config = dict(
    model='self-supervised image encoder',
    bias='none',
    layers=16,
    temperature=0.1,
    grad_clip=0.5,
)
Rows from expert 9 of block 5, named by matrix and row number. Rows with one number belong to one neuron. Each number is 500 + 40 x the weight over its row's rms, rounded and kept within 0 to 999. All counts start at 0. Numbers have three digits each. After the name is the row's rms in percent of the matrix's.
# up: expert up (model.blocks.5.mlp.up, 16x48x192), inputs 96-191
# down: expert down (model.blocks.5.mlp.down, 16x192x48, transposed), outputs 96-191
up.0 085:493446489452476471507446584548500502526465514548542532485470544565481519538487540530419510466510567488444490457471532442524580485559514482503484396573486539562486543453486499567479431429488489518511452428578458574538426489513548541473528487497440494470556515453527536521485488516488460475
down.0 097:503448501495464466538586499485506485364552436475479487480509444513403582522512537562469443506484462508550433519523523535510494500438457448526478544517473505511454462489536504565470521444470504440581489451494521483551471512525437441515519567493519531490506443603498504543615530526507532517
up.1 100:525481506470532521411551521498487430461463476491520544505500603430464508504535508518512509600534476431505499486476440505539469546526494539526415526516548527581486542512507600462459482587529485510430503424479510496466436463468543463541525538464534503451547512480543518467425531466484508495
down.1 099:485568479521508435569462451496464511509514501517456514534521597506568580496513401451494480517502509538482511522511519525478481517502523429488529443499459529507440499506489495489454544461434547520558518483483507525461441493475524503501502521579477465550493420441475502527537498453534525511
up.2 096:515455523487488493541479596501540532534505559494550523498517489495550529526484568547524561532553484556492468502491481499562473498398454457477545470561493440551537525449457554501444436435470480513425507488590529509513473528552517482487483554549476411522467434464471467422517494546485553443
down.2 091:452496529468479434459523558518539388514420469449489525547518566504435532524553494455535460553526523523480495560609492487563418552636481479543516528497499459498461485440464528478507565509525530452514495503491523517526471504471526469558487489486503550479451497480497465560440498427529528446
up.3 094:476471473469471519461592600470515511513553483512499544493450523510516497503518533560469440525569469473480447506516454444520443493555540483537506523544503489519526500480510497465494553568575510509468522442452459441527494453479483477492573496514462496525474492529472514529492530537493531535
down.3 089:478521497507526510544449397511500516526473539549432474549543488492528481560516464462499541480496508565517561481520502517543509592525448488481439486496522470481486515509485467599489564469450539479487493548597513514491484571534470496482467566519477520468567564471476497536494492454443479562
up.4 112:514533434502467499554572477567529590528511516483567461487481485537534470534454533483479524532520456517477539506524488464399512487509513516500525408542478448478517482513596438420422485371423498526478531492501500516519487531546554403450553489499479491480541499522537476513529465482480524461
down.4 107:457476519507538550503444563460484511508496522470505530501499509516500495519505491456480464485463526443505502520496429441536493509482490520526516525478466447360432527525474509519586481594497526474532435394558470460520461579537520612534502489454519568508499457520544489568432453508532527470
up.5 095:553480558468525553485506507605495523509469517475531574534516465551430518491491532587486462493511496615478526499498498463548482498492491410525431473533554471511525503472521512506421452501502469474423557576544455518504472488503496461509483504425490470484528488469525471520492492516494430504
down.5 088:482420516481538479471461449505493489458464568530533481522408483535484602464480533475549493546465482469564356486473518535470457501574507420516515535501477449425469476548530480524492519537494521413486544477498495485557558537461500441483490527561505570556470489475403555483528560545543471470
up.6 084:533544534492505499481547533435528524490493498534544504435498536469516565437449503478443519532451531512485457472474537471478569489459471420567521485510505425474545451565523504469468438511492454563485458538495449486459517422519501393527531511472546425482484516534534481467487504452485534487
down.6 095:489406436529500504560526465585480487454489483492517556479552546536528476548573517527498409465552483514490517568475467434481548559545520531438468503473527477537430507504548532531517520506525486512482536529518516519541385513512478430477466525547427510462439469535502507501444526491485485507
up.7 082:476464521522432413511490495515553507486461527493482450490520485482510531500568548582506492477609567496444525510561494530492462478500515466493458521521453507473547544493512510466514477513522484501444521532514440540478526522558416476461573552427496501407514490485515505574485508396462498534
down.7 095:469616507565474463536508517491548587435477464564487572537481506510498508509481437531471493525493464442520508474554473542540530511486487461480537455524505502496552495519430559507492550513535488507507387430480493474467497499532533505586486440463503488478521392464506429463482500596521492469
up.8 107:488464494479486550529559532478539503509499507517567553506488513463502437481489497486465484468546466466526482548570433458560490545565479518459464546466547489504442486519496485484517539486493511502488522512467468495567543530560514461418430475537464533520516547476508533455458558533512592486
down.8 102:505444498499511496520441533483487452477503528570506509486541425454463521560464489444604479475491519492454549435572546502448503523434485545536511475517483449519533520506595467524492481509472551484520486491552467426568482521422492500470490535489544450519511568519470533456508465491495491467
up.9 097:377453509505499441478487531485539478477530429420482440520514449509500446537509490470411551481430535451416459524520519537453466523479524552459452515445538508501469543576460523456511468477600502542444438471524448545477534488544485468580569455537493594472602535550479500515605501539494521571
down.9 095:524545556483478529496468510496466531506529564459434533522484493492516486562593495453545448533544542528471515546524466553498507456391487497488502500524511459466470436478438543495457537482423433519435467529444480527518493455503449413472511492473491444475443527554503534498459421569520509527
up.10 093:481431512482466505508496561559513495568426492540472512478551480518503523527514487486524452469543595465446447454558491492454562523470486455414419489506440542559532563477373523506528467426530532523439388509486495533480530507444457524507489543436521579485518483468507511459497462556533516500
down.10 106:484435433508485514515583530525494487425567474455486512457528494456511524529488466459429457551549570541580416449514477470499538489458459525436445512438517550477475545485552562462527558436488491580506488516410493478479499443466507477548509478530456501446471496527516524514558544529443518549
up.11 103:583601522492496490542524494445569503468471507423456390490461403535476511537472387519453470518526540505540517463511537476456481496510530456542440535542507520469506474491559511438480540514483540536463506467495469561536577513444528492503489503473532493508545446471502534524475528467435472579
down.11 098:510490476466504472524452458503498519470461500589542601433555522483538554456543535506515433512455510446509472545530525515444509528469447510420465414532514555518510595497488475497500440465501560531529529458424483549531535467470510457459515484521477474541526560484471532515494559488505494528
up.12 098:514512531504491478493491493566518482486564502463507547561502422426489499478550530508537407437546498523560477494529386472569513512541557490498513518480492553475521497475486455549580566543459499465470491533443470414527469493592508528507461475489539463548444460503435480498571490439482544412
down.12 093:532456512434469440516484459496497432528461528507536564434497458531542556520476473478513529477436504387451487488487510531518529469487493482555487487535520417548486544537497497502514480595523511573414498514530455505451574505516507520548505469516537500519509461475501561440498490528534482505
up.13 116:536501446485572556492583517444466502506531523468506552442456477468450470461443533470479508519498468526501470504407510487496508513504541551486510498449533448534486484447505505432448546554454436592411528458452467479514508493542563469477507538523422365568588583504542477514407559547507485521
down.13 102:505495468482445470471499522554452470510428510525430468519437480515485514458552511525620551551464504497540532447575418552438531603549423480519483459493415531496551568522556528488486465426469499476600566543520508468467484515466532490404478526493540515462514431415439513514504519500524481485
up.14 086:517512533505464476493537525439518541550447514476519537506555497460473459497497528475504472434545564508514480448591470492523549506491526494490512500473519504513448496439422475471456497475405484492445501459529445558534441494492476527509485508433485496507499469548602439501522485460453504573
down.14 105:434476533505480474505532460524546506382469502568547568464493423452497462506430398563485577509499455557502441526525578570523493503438464492487497516430450486532489432558437487511481522431535488512557483505522521514493439451476561494497562507467443494507558514521432587531502509503469427493
up.15 097:481537458505534470509525541456485540514502521441518510472584458523495495535540506460436515508508509468501474505559512436477458555511422453464477434417534426441504479492463522510448467378540511519501509506517528545460525483574579502559532508493451558482502495515462495470433510531464518492
down.15 105:406479481442415484476490498524511516512470534516494497459515482477510438480568551584501480478545585491425501513597518554455502534489486509529490485487516491482475442546416529551451466538495448492460527476492467452544536471499509367538491541465506530499503470485542577515498467532518554532
up.16 121:573459501497529505511502528491552490558461486500461506467482477470507450457549537455547499541532547427433509466444470489538450506486535402499539505551447418584507570550485516535557458491525472533493461442520515486435487549519493517454482483552467491484532523490533536493403511510505495501
down.16 109:494595491468479431473460465430511495484469491554562532553468533515519459537499487523538543529428436546471461512451521495533465477487500487448497502490516466462442558489483589487492413519448481481540508461517538473485480495494499544493438479497506457552413469519420510518452470534542542442
up.17 121:426451462526512480486529576466555523514501506524448525458490515426498397508477532445510470503513460457515520595526423499540534572474504516426506472466502498466478495507509556471488563502461479485464497467493481515515514511498518488455487476501491524537560579519508542458441499550492520542
down.17 104:505494503462426517518542453522439518563475480546484524488463484538431519461484456414433475529436491494502483502577498464406579483477468589574477534462511542505456429494486431491496541518499514545486486479509447487537555520482512591467520491446507483529622559510459471508502479545494528552
up.18 091:507447459514457508486538496491500479535603578489519502469444458495428469531517516552453476435487490478544499451505478545491520506442491461610455566550574524508443467498472597471518503553467508454476466483475456508506541472506473443533572520485568555495450502547531502470482450593476531461
down.18 090:514492630557483477522501461541480502421404519521535493453475448546509499505534502469529638461482465483494461546496529525577572491493545518440577534557486507486488452537469419413506552550505497485540452476524481467522489519452463494467522488507511531533485530553480454506513546541521516455
up.19 103:467433460491521599514563541560497532543522489426548473486478557474495497548436558569492494478459495419550521494521443516538485532509480498529457514516521525502487494510495458536477494454482561400560445495559526471520465514491476506443538563497487615462524480473531473511568517497481485541
down.19 096:404471474437516541524410530514483536469473537476580542504501493527509491510400524457425487440422557505464474460517512627539506565489524450527518481487558493428426517477574462550502465507463527504449492455524478469563457523545510505492510505550504501514493531543474558587446489539430494474
up.20 097:474475430508535473476560504506488514467521491529435476439554464449457481508490565517491476509481516407550465461529491538521494487456470507445476546563459552494511525468525471465501499550505544510485476458491438520576474479441448524496457478451499529526475455543468525504502465506491390506
down.20 093:522541493528458426448442532451547534521484496465529554513539453479405432494557495366508514506505500539539519440492442500528510494501548517496485459491537571546415561530501524473501557572472521484465477472503491536479421531518518529486500497507459451543505558494512476464499499503524541530
up.21 097:570511451433471477501569521489489510456569539507498487507429574510488491447476515517437525554546574464560516520551556470519517581533457482524485495472448448515513533537480538454484422451600512546550467548521493470511585471493505487549515548498473535471548489468540456522440471538521483509
down.21 102:447463551522466420516547515569504444438488492515452546493515468422442460530533443510528470463518414503516508525500458502471452463483491480465525504463549511526504431473497500552482526461499512484447418458612514451506488502413534521494524503451537568502508585539511543471549495520437470529
up.22 080:522506522484486540409551521514485524469394533487570505530456515479485473528571447546524615406548498461516504466443464507445396497528566502467548552432482454533501506487569535471492472474458453491516499435515494513479492494514505467535512550480481532521476541516491564476485474513482531481
down.22 093:531444484456534574510436498512474602506476480509547459478451550519523510468446520528464459516484485445504462419474488466554522548461427473501523479526518462553509469535491477560535518499395503487457460445520554486446584469455525497506536531589477538505503552528476528463549512498533477532
up.23 107:591548496503510486481529477550513475464504498487516451444543543471467503454494633474469488489481554487448476394516518459486522513489444467520472531636523515570564482470483519440508501506514463496434489484550496548483480508514487534466472457511493482492576526540554457413494557563456454476
down.23 100:511522503484495543481533551464496472535411529440456509494532476465496518523529503497458549561507567441527414519524452538552521522484441498499533517517461464529508542554486516475416467513543463430493497509562540530433507488471497578584460458548569407504527478479482526539517523472440553453
up.24 102:485456520554480527520468483519521487406525563564574497483504415560515486496640513493477507514492507508519486558529488496490516432548459461499514570476459482475469548511502518458520440518518537486570534559553518477500491490500456475566499494468550424498479509557510519546507457532523484477
down.24 101:577509503461511534540496526565540537513547517434547417456509550525525464486549467486499510543520496522486553491536451468451504458541509529473524536519569527464528487561518530462447523434472552514458455511465434533473517511498529526489525483529543463501498522439510548378521449524452427509
up.25 102:494499543509473459469511538508445507424483532465499522498519477461466525546577468541486432497517462570604452439520493466533483517526503443481517481488373541493474521530547452491441535471461520434531530551512509470478545558525539515537532520424433553484458461446445489576490439478516590434
down.25 101:501552498497497491495542531505478510510471611512486441507407512511502481513482486631471503445544542392525545510441449408507530527465506542474600428465506489420505487523450540557463552491443463469449489512493512516474464475535516428548470444469536485571516548472491520490524496529473589533
up.26 102:511544464445527473497531553460503482552447583512493516484461512525541506438495552429492451536472463455453477426513529499509517574509494526462545492546423477527582521463524576461561501408554523510540458513448509534450535540479578575510488473474485475506534428452470465429584540521486515512
down.26 103:516508487599514494445535477541471446493403526534458511537578544491514501492570526511529549515427464569501526502542490574475458520452483503587480485429500512458574503435444523530522494486494489475481428512490496519504494419531498563531500517455551464501474542567429508536539490492527527476
up.27 097:516479453473497468582436498510478479472475555494510452446491534527551483511425497519463497455539520525517499547523552459497529522567460450454524476458440518510500462513529466476413470570508520478481528519484501472487548525505532476532424488458462445513464432452506487570470482504508499562
down.27 096:585496506507516497490448526585456543503514501527470522549500553514511505490478469562489512490538498471562555508488495410538500501558459492430512515460606460503447504531496474475532565522490493517444542482586522441512496497469487463442534460497499429458447471479449402588509531528488527509
up.28 099:499527512452515493530467557513524524537498537467509464510547502481546505574533486479478538489581495448458493502513446511520441390493493491432501414523547491493452483497532492495402534483499498512431489486488507570496424493517541418566458509480521504483519463480504462512575471475537530473
down.28 104:436525445464444406515511451491545510448526520552529510547466491477498514496497545509478453536454499499553566453478493540511498427555498558524489516501470562532600538483498490546460482496415473438582531530531534529454517495497477439499440457552512472568421454474489516514516477440509518495
up.29 091:440527447466524522512524566555510496442371474443558507464513505591514497518599457505517509518476573570548454534549473468455427508506463510449476493463529422488466458555580464503463540474516498419516543477526527459498464442523600505488471467523505464490493513506471566512436536519498479483
down.29 095:514450494514517549517503445529449508451515438480509505471528495500537555524457472586476454439533552422574530514510490539479608459439502498405544441510458530504544471518477507466493462498510577497481551553484490472443552470443451515487512530448523603428483437539431519482491487492563508491
up.30 094:471488479538454523500464502521481543468514563460467466406511451507521521487525539510414445487504555501449532511487564515479531491488468464525524508500458523563554544525518513441530535478540590475473511560521485548442513529474497495548485521498506424434442507506420523452559511498489464504
down.30 103:566518442526486510511602497595467480497499492449517492439513513515477542553538475530507541575482513527550486448516472507440491525483456417443478553470458467523506479509490576507480494553520486490491445538410457429524546414399590557500476434458447548470527497484552506471525454577540438530
up.31 088:446477554491523508501526518540499505490418547445584509468489467553539467503493439518582520510568505456496464475512459486441495508498486566471482508520572496467447509571447533530507478499441571515484470453544561470468463549460445480517500451464518547530484475500546546448502487493507508493
down.31 090:450452566472447502569437513596560500501514427471502535438519496469472486525469460486456449529536511481505512496503542467538513494565519453470533422523461472414495555533564539544534523419548512497503498460529563508457518470508526445448505585511516557487494445467539489442498523511617471581
up.32 112:512441417464508544556504594429506490578516442499461478441483477510508534448479485473454542507520483453493471471459526553559482502455469476476482476545463490588553537514465485495536454363550507463567489508553528501428593480551516561496499517509508477482471495492504548441487511524468479454
down.32 103:467545473519495438491511461546532467493422541517542420519574534539516436548557481495576517571428519511529500508547461542469450429506514536423500548484524524425472508476520502503455509528472465415470440512524514509533489451437506466507409506488517442521444534557500545480465586466522496525
up.33 085:497450429531476542422568588475465447489515544595472527517476451477543491495569528574516401516460516481456456580538452525449455490486472517495554541485505487493540507488535448483544502492504597413520512533531550464465469521532488445448427531558466484511491512508519548433531492512493539527
down.33 091:550532522524528458498555430525512530490518466470461510507508444523505464531456599502495545475500454487429551512540456471516525532527464562515499452498475514532576447487510535450463500535516468533447432595512471593515418505544494441545522497468494482443540464550461521486603462483452419437
up.34 083:481455544582533513512525452468472554498542556496526554475460453508493446509488461565539506481601540423475535487454454468434532461477505457522465527503529458523502534500443478476554466460466514453459478486466492512528497438444457474450475460527497518434517534552517466493518521545515580499
down.34 100:483571531474495460547533522534524530554524482494467497544511560523524464507492493532482457388509569417498539501473522555544470519488539545442452508474520518512524452482493492490498473415454443517498541537467539531453544575531506400511502496566441536447464478525526542520478414469511447534
up.35 096:514479455493488471531492552502511520498521460516524522509453523508489533520399471549492464533544466522535547441499496424469455508460520441558506437558427481518556572511529404564533521499441501540504540533492520518442585528488536492456501524400440486528470508416512540539494444505548503500
down.35 106:618479521476501527522508494493469505500509516497438453441521549518585468463477539508404516448569565417562513494379540488485505492532494465422470562493496478560469492539445520425482472503543480458458483520505497519492537462533455444538455491530493564434460494454547510495438527511499540564
up.36 105:474492505560560514501566529528533498406470447435579501509564533466537462527480495488521489409541575505504543499492544456542536519569439539432464528442492476470490495577538549518508549460522575450511552522528494500496380531510496479486492458542404507510444470528533558423470538572460490526
down.36 100:499458451473495451469463456600469541451503467473541562535485509511556599491429521461489453437474520432432501541496482455434549527469502407527514441473497503488418441552530438452473506572551512464441543505509498504483523533509574421541483511495525565488529518451476503439511488494464526481
up.37 121:460494447472503568521503579483492487536565523516549496485495446537547484479479507545495465471585470502482536499540495507527499413520494570547484499532507544491480470491589457487468470472556459563453495496566540479514588551540515498447539502578491513529512489471489495557494477501510462406
down.37 112:501503485494504474569450461461536511518536472471524494439510481532581532481530546450553507566460425413485513492490525539536450544515466387499469480528509473510523516546560451451542553454530486487488455540547512457516550563522497530535430546495553511528446519514452530492501507470555430470
up.38 094:442487436540585562479517513461533542539528544545468477437383466482521470550488498584517463559442407463526516494488476519402483437512504461492517483574541518521492490512512454497422420536482478412573520518518567552489570485517449463553463466535538471477494514509498524611515454480451547547
down.38 102:546565494475504514484486480514449462444501485564522538399487489544526505524471544484430526527516503489476475508435589460537590502513468452513502494548463481556552533532480510499420426507481493475484581525410513518504545463515532494611515520514446424523510496540522559513551537512470508464
up.39 105:517516510481453473465567525494558505485473553432407490497492525547465501514573573464506481443508530447467435493472583530492481438504521511466506503518565473517524430462456460489493605570504487501457507507519479540504471461450469491545505534541544480493589531485476502515517507507531471498
down.39 109:504507432527510481519533485446523560518478545522445477556573555526544496506554425474479396465578490492527510485455519547489458482471547509465460515501499539542547538400573511491501455395524535465546547523529566488480524516456519508514475567497569463445490473400485552495459508456456470547
up.40 113:541457510495449493496528511492515532438503536497451497490498418534465504560462518503450509515518462461513508515517513486496497575629524426439574479502485543496529554493581496502564488456532545502498488479513488537491443531461509464505461531485494534512542482380557503577426490489527415493
down.40 101:428483504440470494428461525518462427475484555529509535503474471487451449462481552574507508469543579497567520439573510513543431542502492537529537450491481468549490521493432451583500531492514559514473447427518514468562507503558480470519487512519461529525513484536425475520518506510348540566
up.41 097:579534496542504486525532505559505505479460538498473476465460537537527439490455504554445423486507493470472542460476406530472557528482475488518437477495527585494532480529511549486498465527445513463447540538535525495376542529545473415501496540479575528527506489478491543476476454544512507520
down.41 096:454511513506535478531485455457461520493540538529515538557501443497456542519557511549462492464572428527552447521470490487593515532546482484451536556488517465528472549514519433493534471553548492489466543508508465499490462598502498510480482541503549468505490364486490503525506544474448511420
up.42 104:497522489506423532471558458500550447513514530525473520462430527568467444469550583475492505541515516474438452514509546511510555561542489468502488440546543470529553544485520503431460474513487453586458546495496521512413474428471485445439499534497437441479555555510534437513469509510462484503
down.42 106:518547459496542513546479572513485508483495537498406388493528456470523475588505427510414515468514533472519569545497516490559424481416438561436546468473514511473492446471479548513504501448515512478553548505537494521505540492462445462553527504440531486559508506500501481464512499593518561544
up.43 107:513511487497528511472506515536497551529444567473494501522539527542500476536412454510516535436513624499500520448533518520480491473541510515488549461501497378458493488506574417526483550445513492556521534525504468517531479483498520464502502536498418490411534552532552496580401496467519461562
down.43 103:452485550529495482482424495519458529393529542448499500470501505437476525483449527550547545503534533531516495544453541480470475551516475563570476526459486532472517472511509539543459438511515487490540513459494504468487502504486448516592577488485484454469520395518521487479479487554438524514
up.44 110:503505516475526537527523587488509570480498523528476485513490492420498489480467427500509497474595548469534546467497476535507502505470559532437537497542499514474462490475528513534493499421554548533484473535464484537539566548489504465490506474515452497464453429508540558451492493507459455496
down.44 118:436498505517466458537508493468544571515438483463535575444527516498549528495488453560514482533455488415484444528526499547480459531569469496494479477526535469534583453521543483463482491554456478480469438434495489485505579523498516504528550493483446518507530479489523437479536487457519496509
up.45 105:589534466465514509533555533480515512559517491480464452433493530509432462437458534507456562521533497462488522416484613441487493494477516502572554440568497483594561458505529497459516503471481495480470527497532494437518583496481501490509519506473512439545497525491468460465444472516507388493
down.45 106:406420522553482524436508543568442507430492480478469510443557490492541511474505452518484428453484542458476504495497482569487404556467471502473513489470515529432504472536491573496456437408500561443504572488525469486519473522535476456615532502505548533446506532473499543523519468570450498508
up.46 098:487485520484510462493487455533495441522478527475460513522450511576481560489558504471539467610475597566455501505551471497433529568468435479484470503485510472509547477568516496506510532502499483495513498509545561568399475457469528448439494565521559502481514510419493515522481542524566537556
down.46 097:479558477496505481544428455533521462565571558534518455520494551531555510591528529557491507501510529544481483575493527534606511524538538488564570484542464442407508522411463551500484527498540454532466528485540497489500463518503466506514448492422513461572481464491503485511488462488513557519
up.47 105:512512441544459440531485532451500392462485457620473514553485521481503520491405591476527491390489449492465469494510506470554506537607453505536567446536491534480576483505527426517503528510531548492513475446513532500431498560533492483506456460483459516510506501519482479446482473508465501471
down.47 092:491498478509456450486502517481502420446585529493459505496474441488526516509519514530503537470555504547434539499548503572504506480501470474511526552431464473475574414474477494545552515418532462501549526546491540486485528521452518494579512513477446478416413524542478508432487502577514511547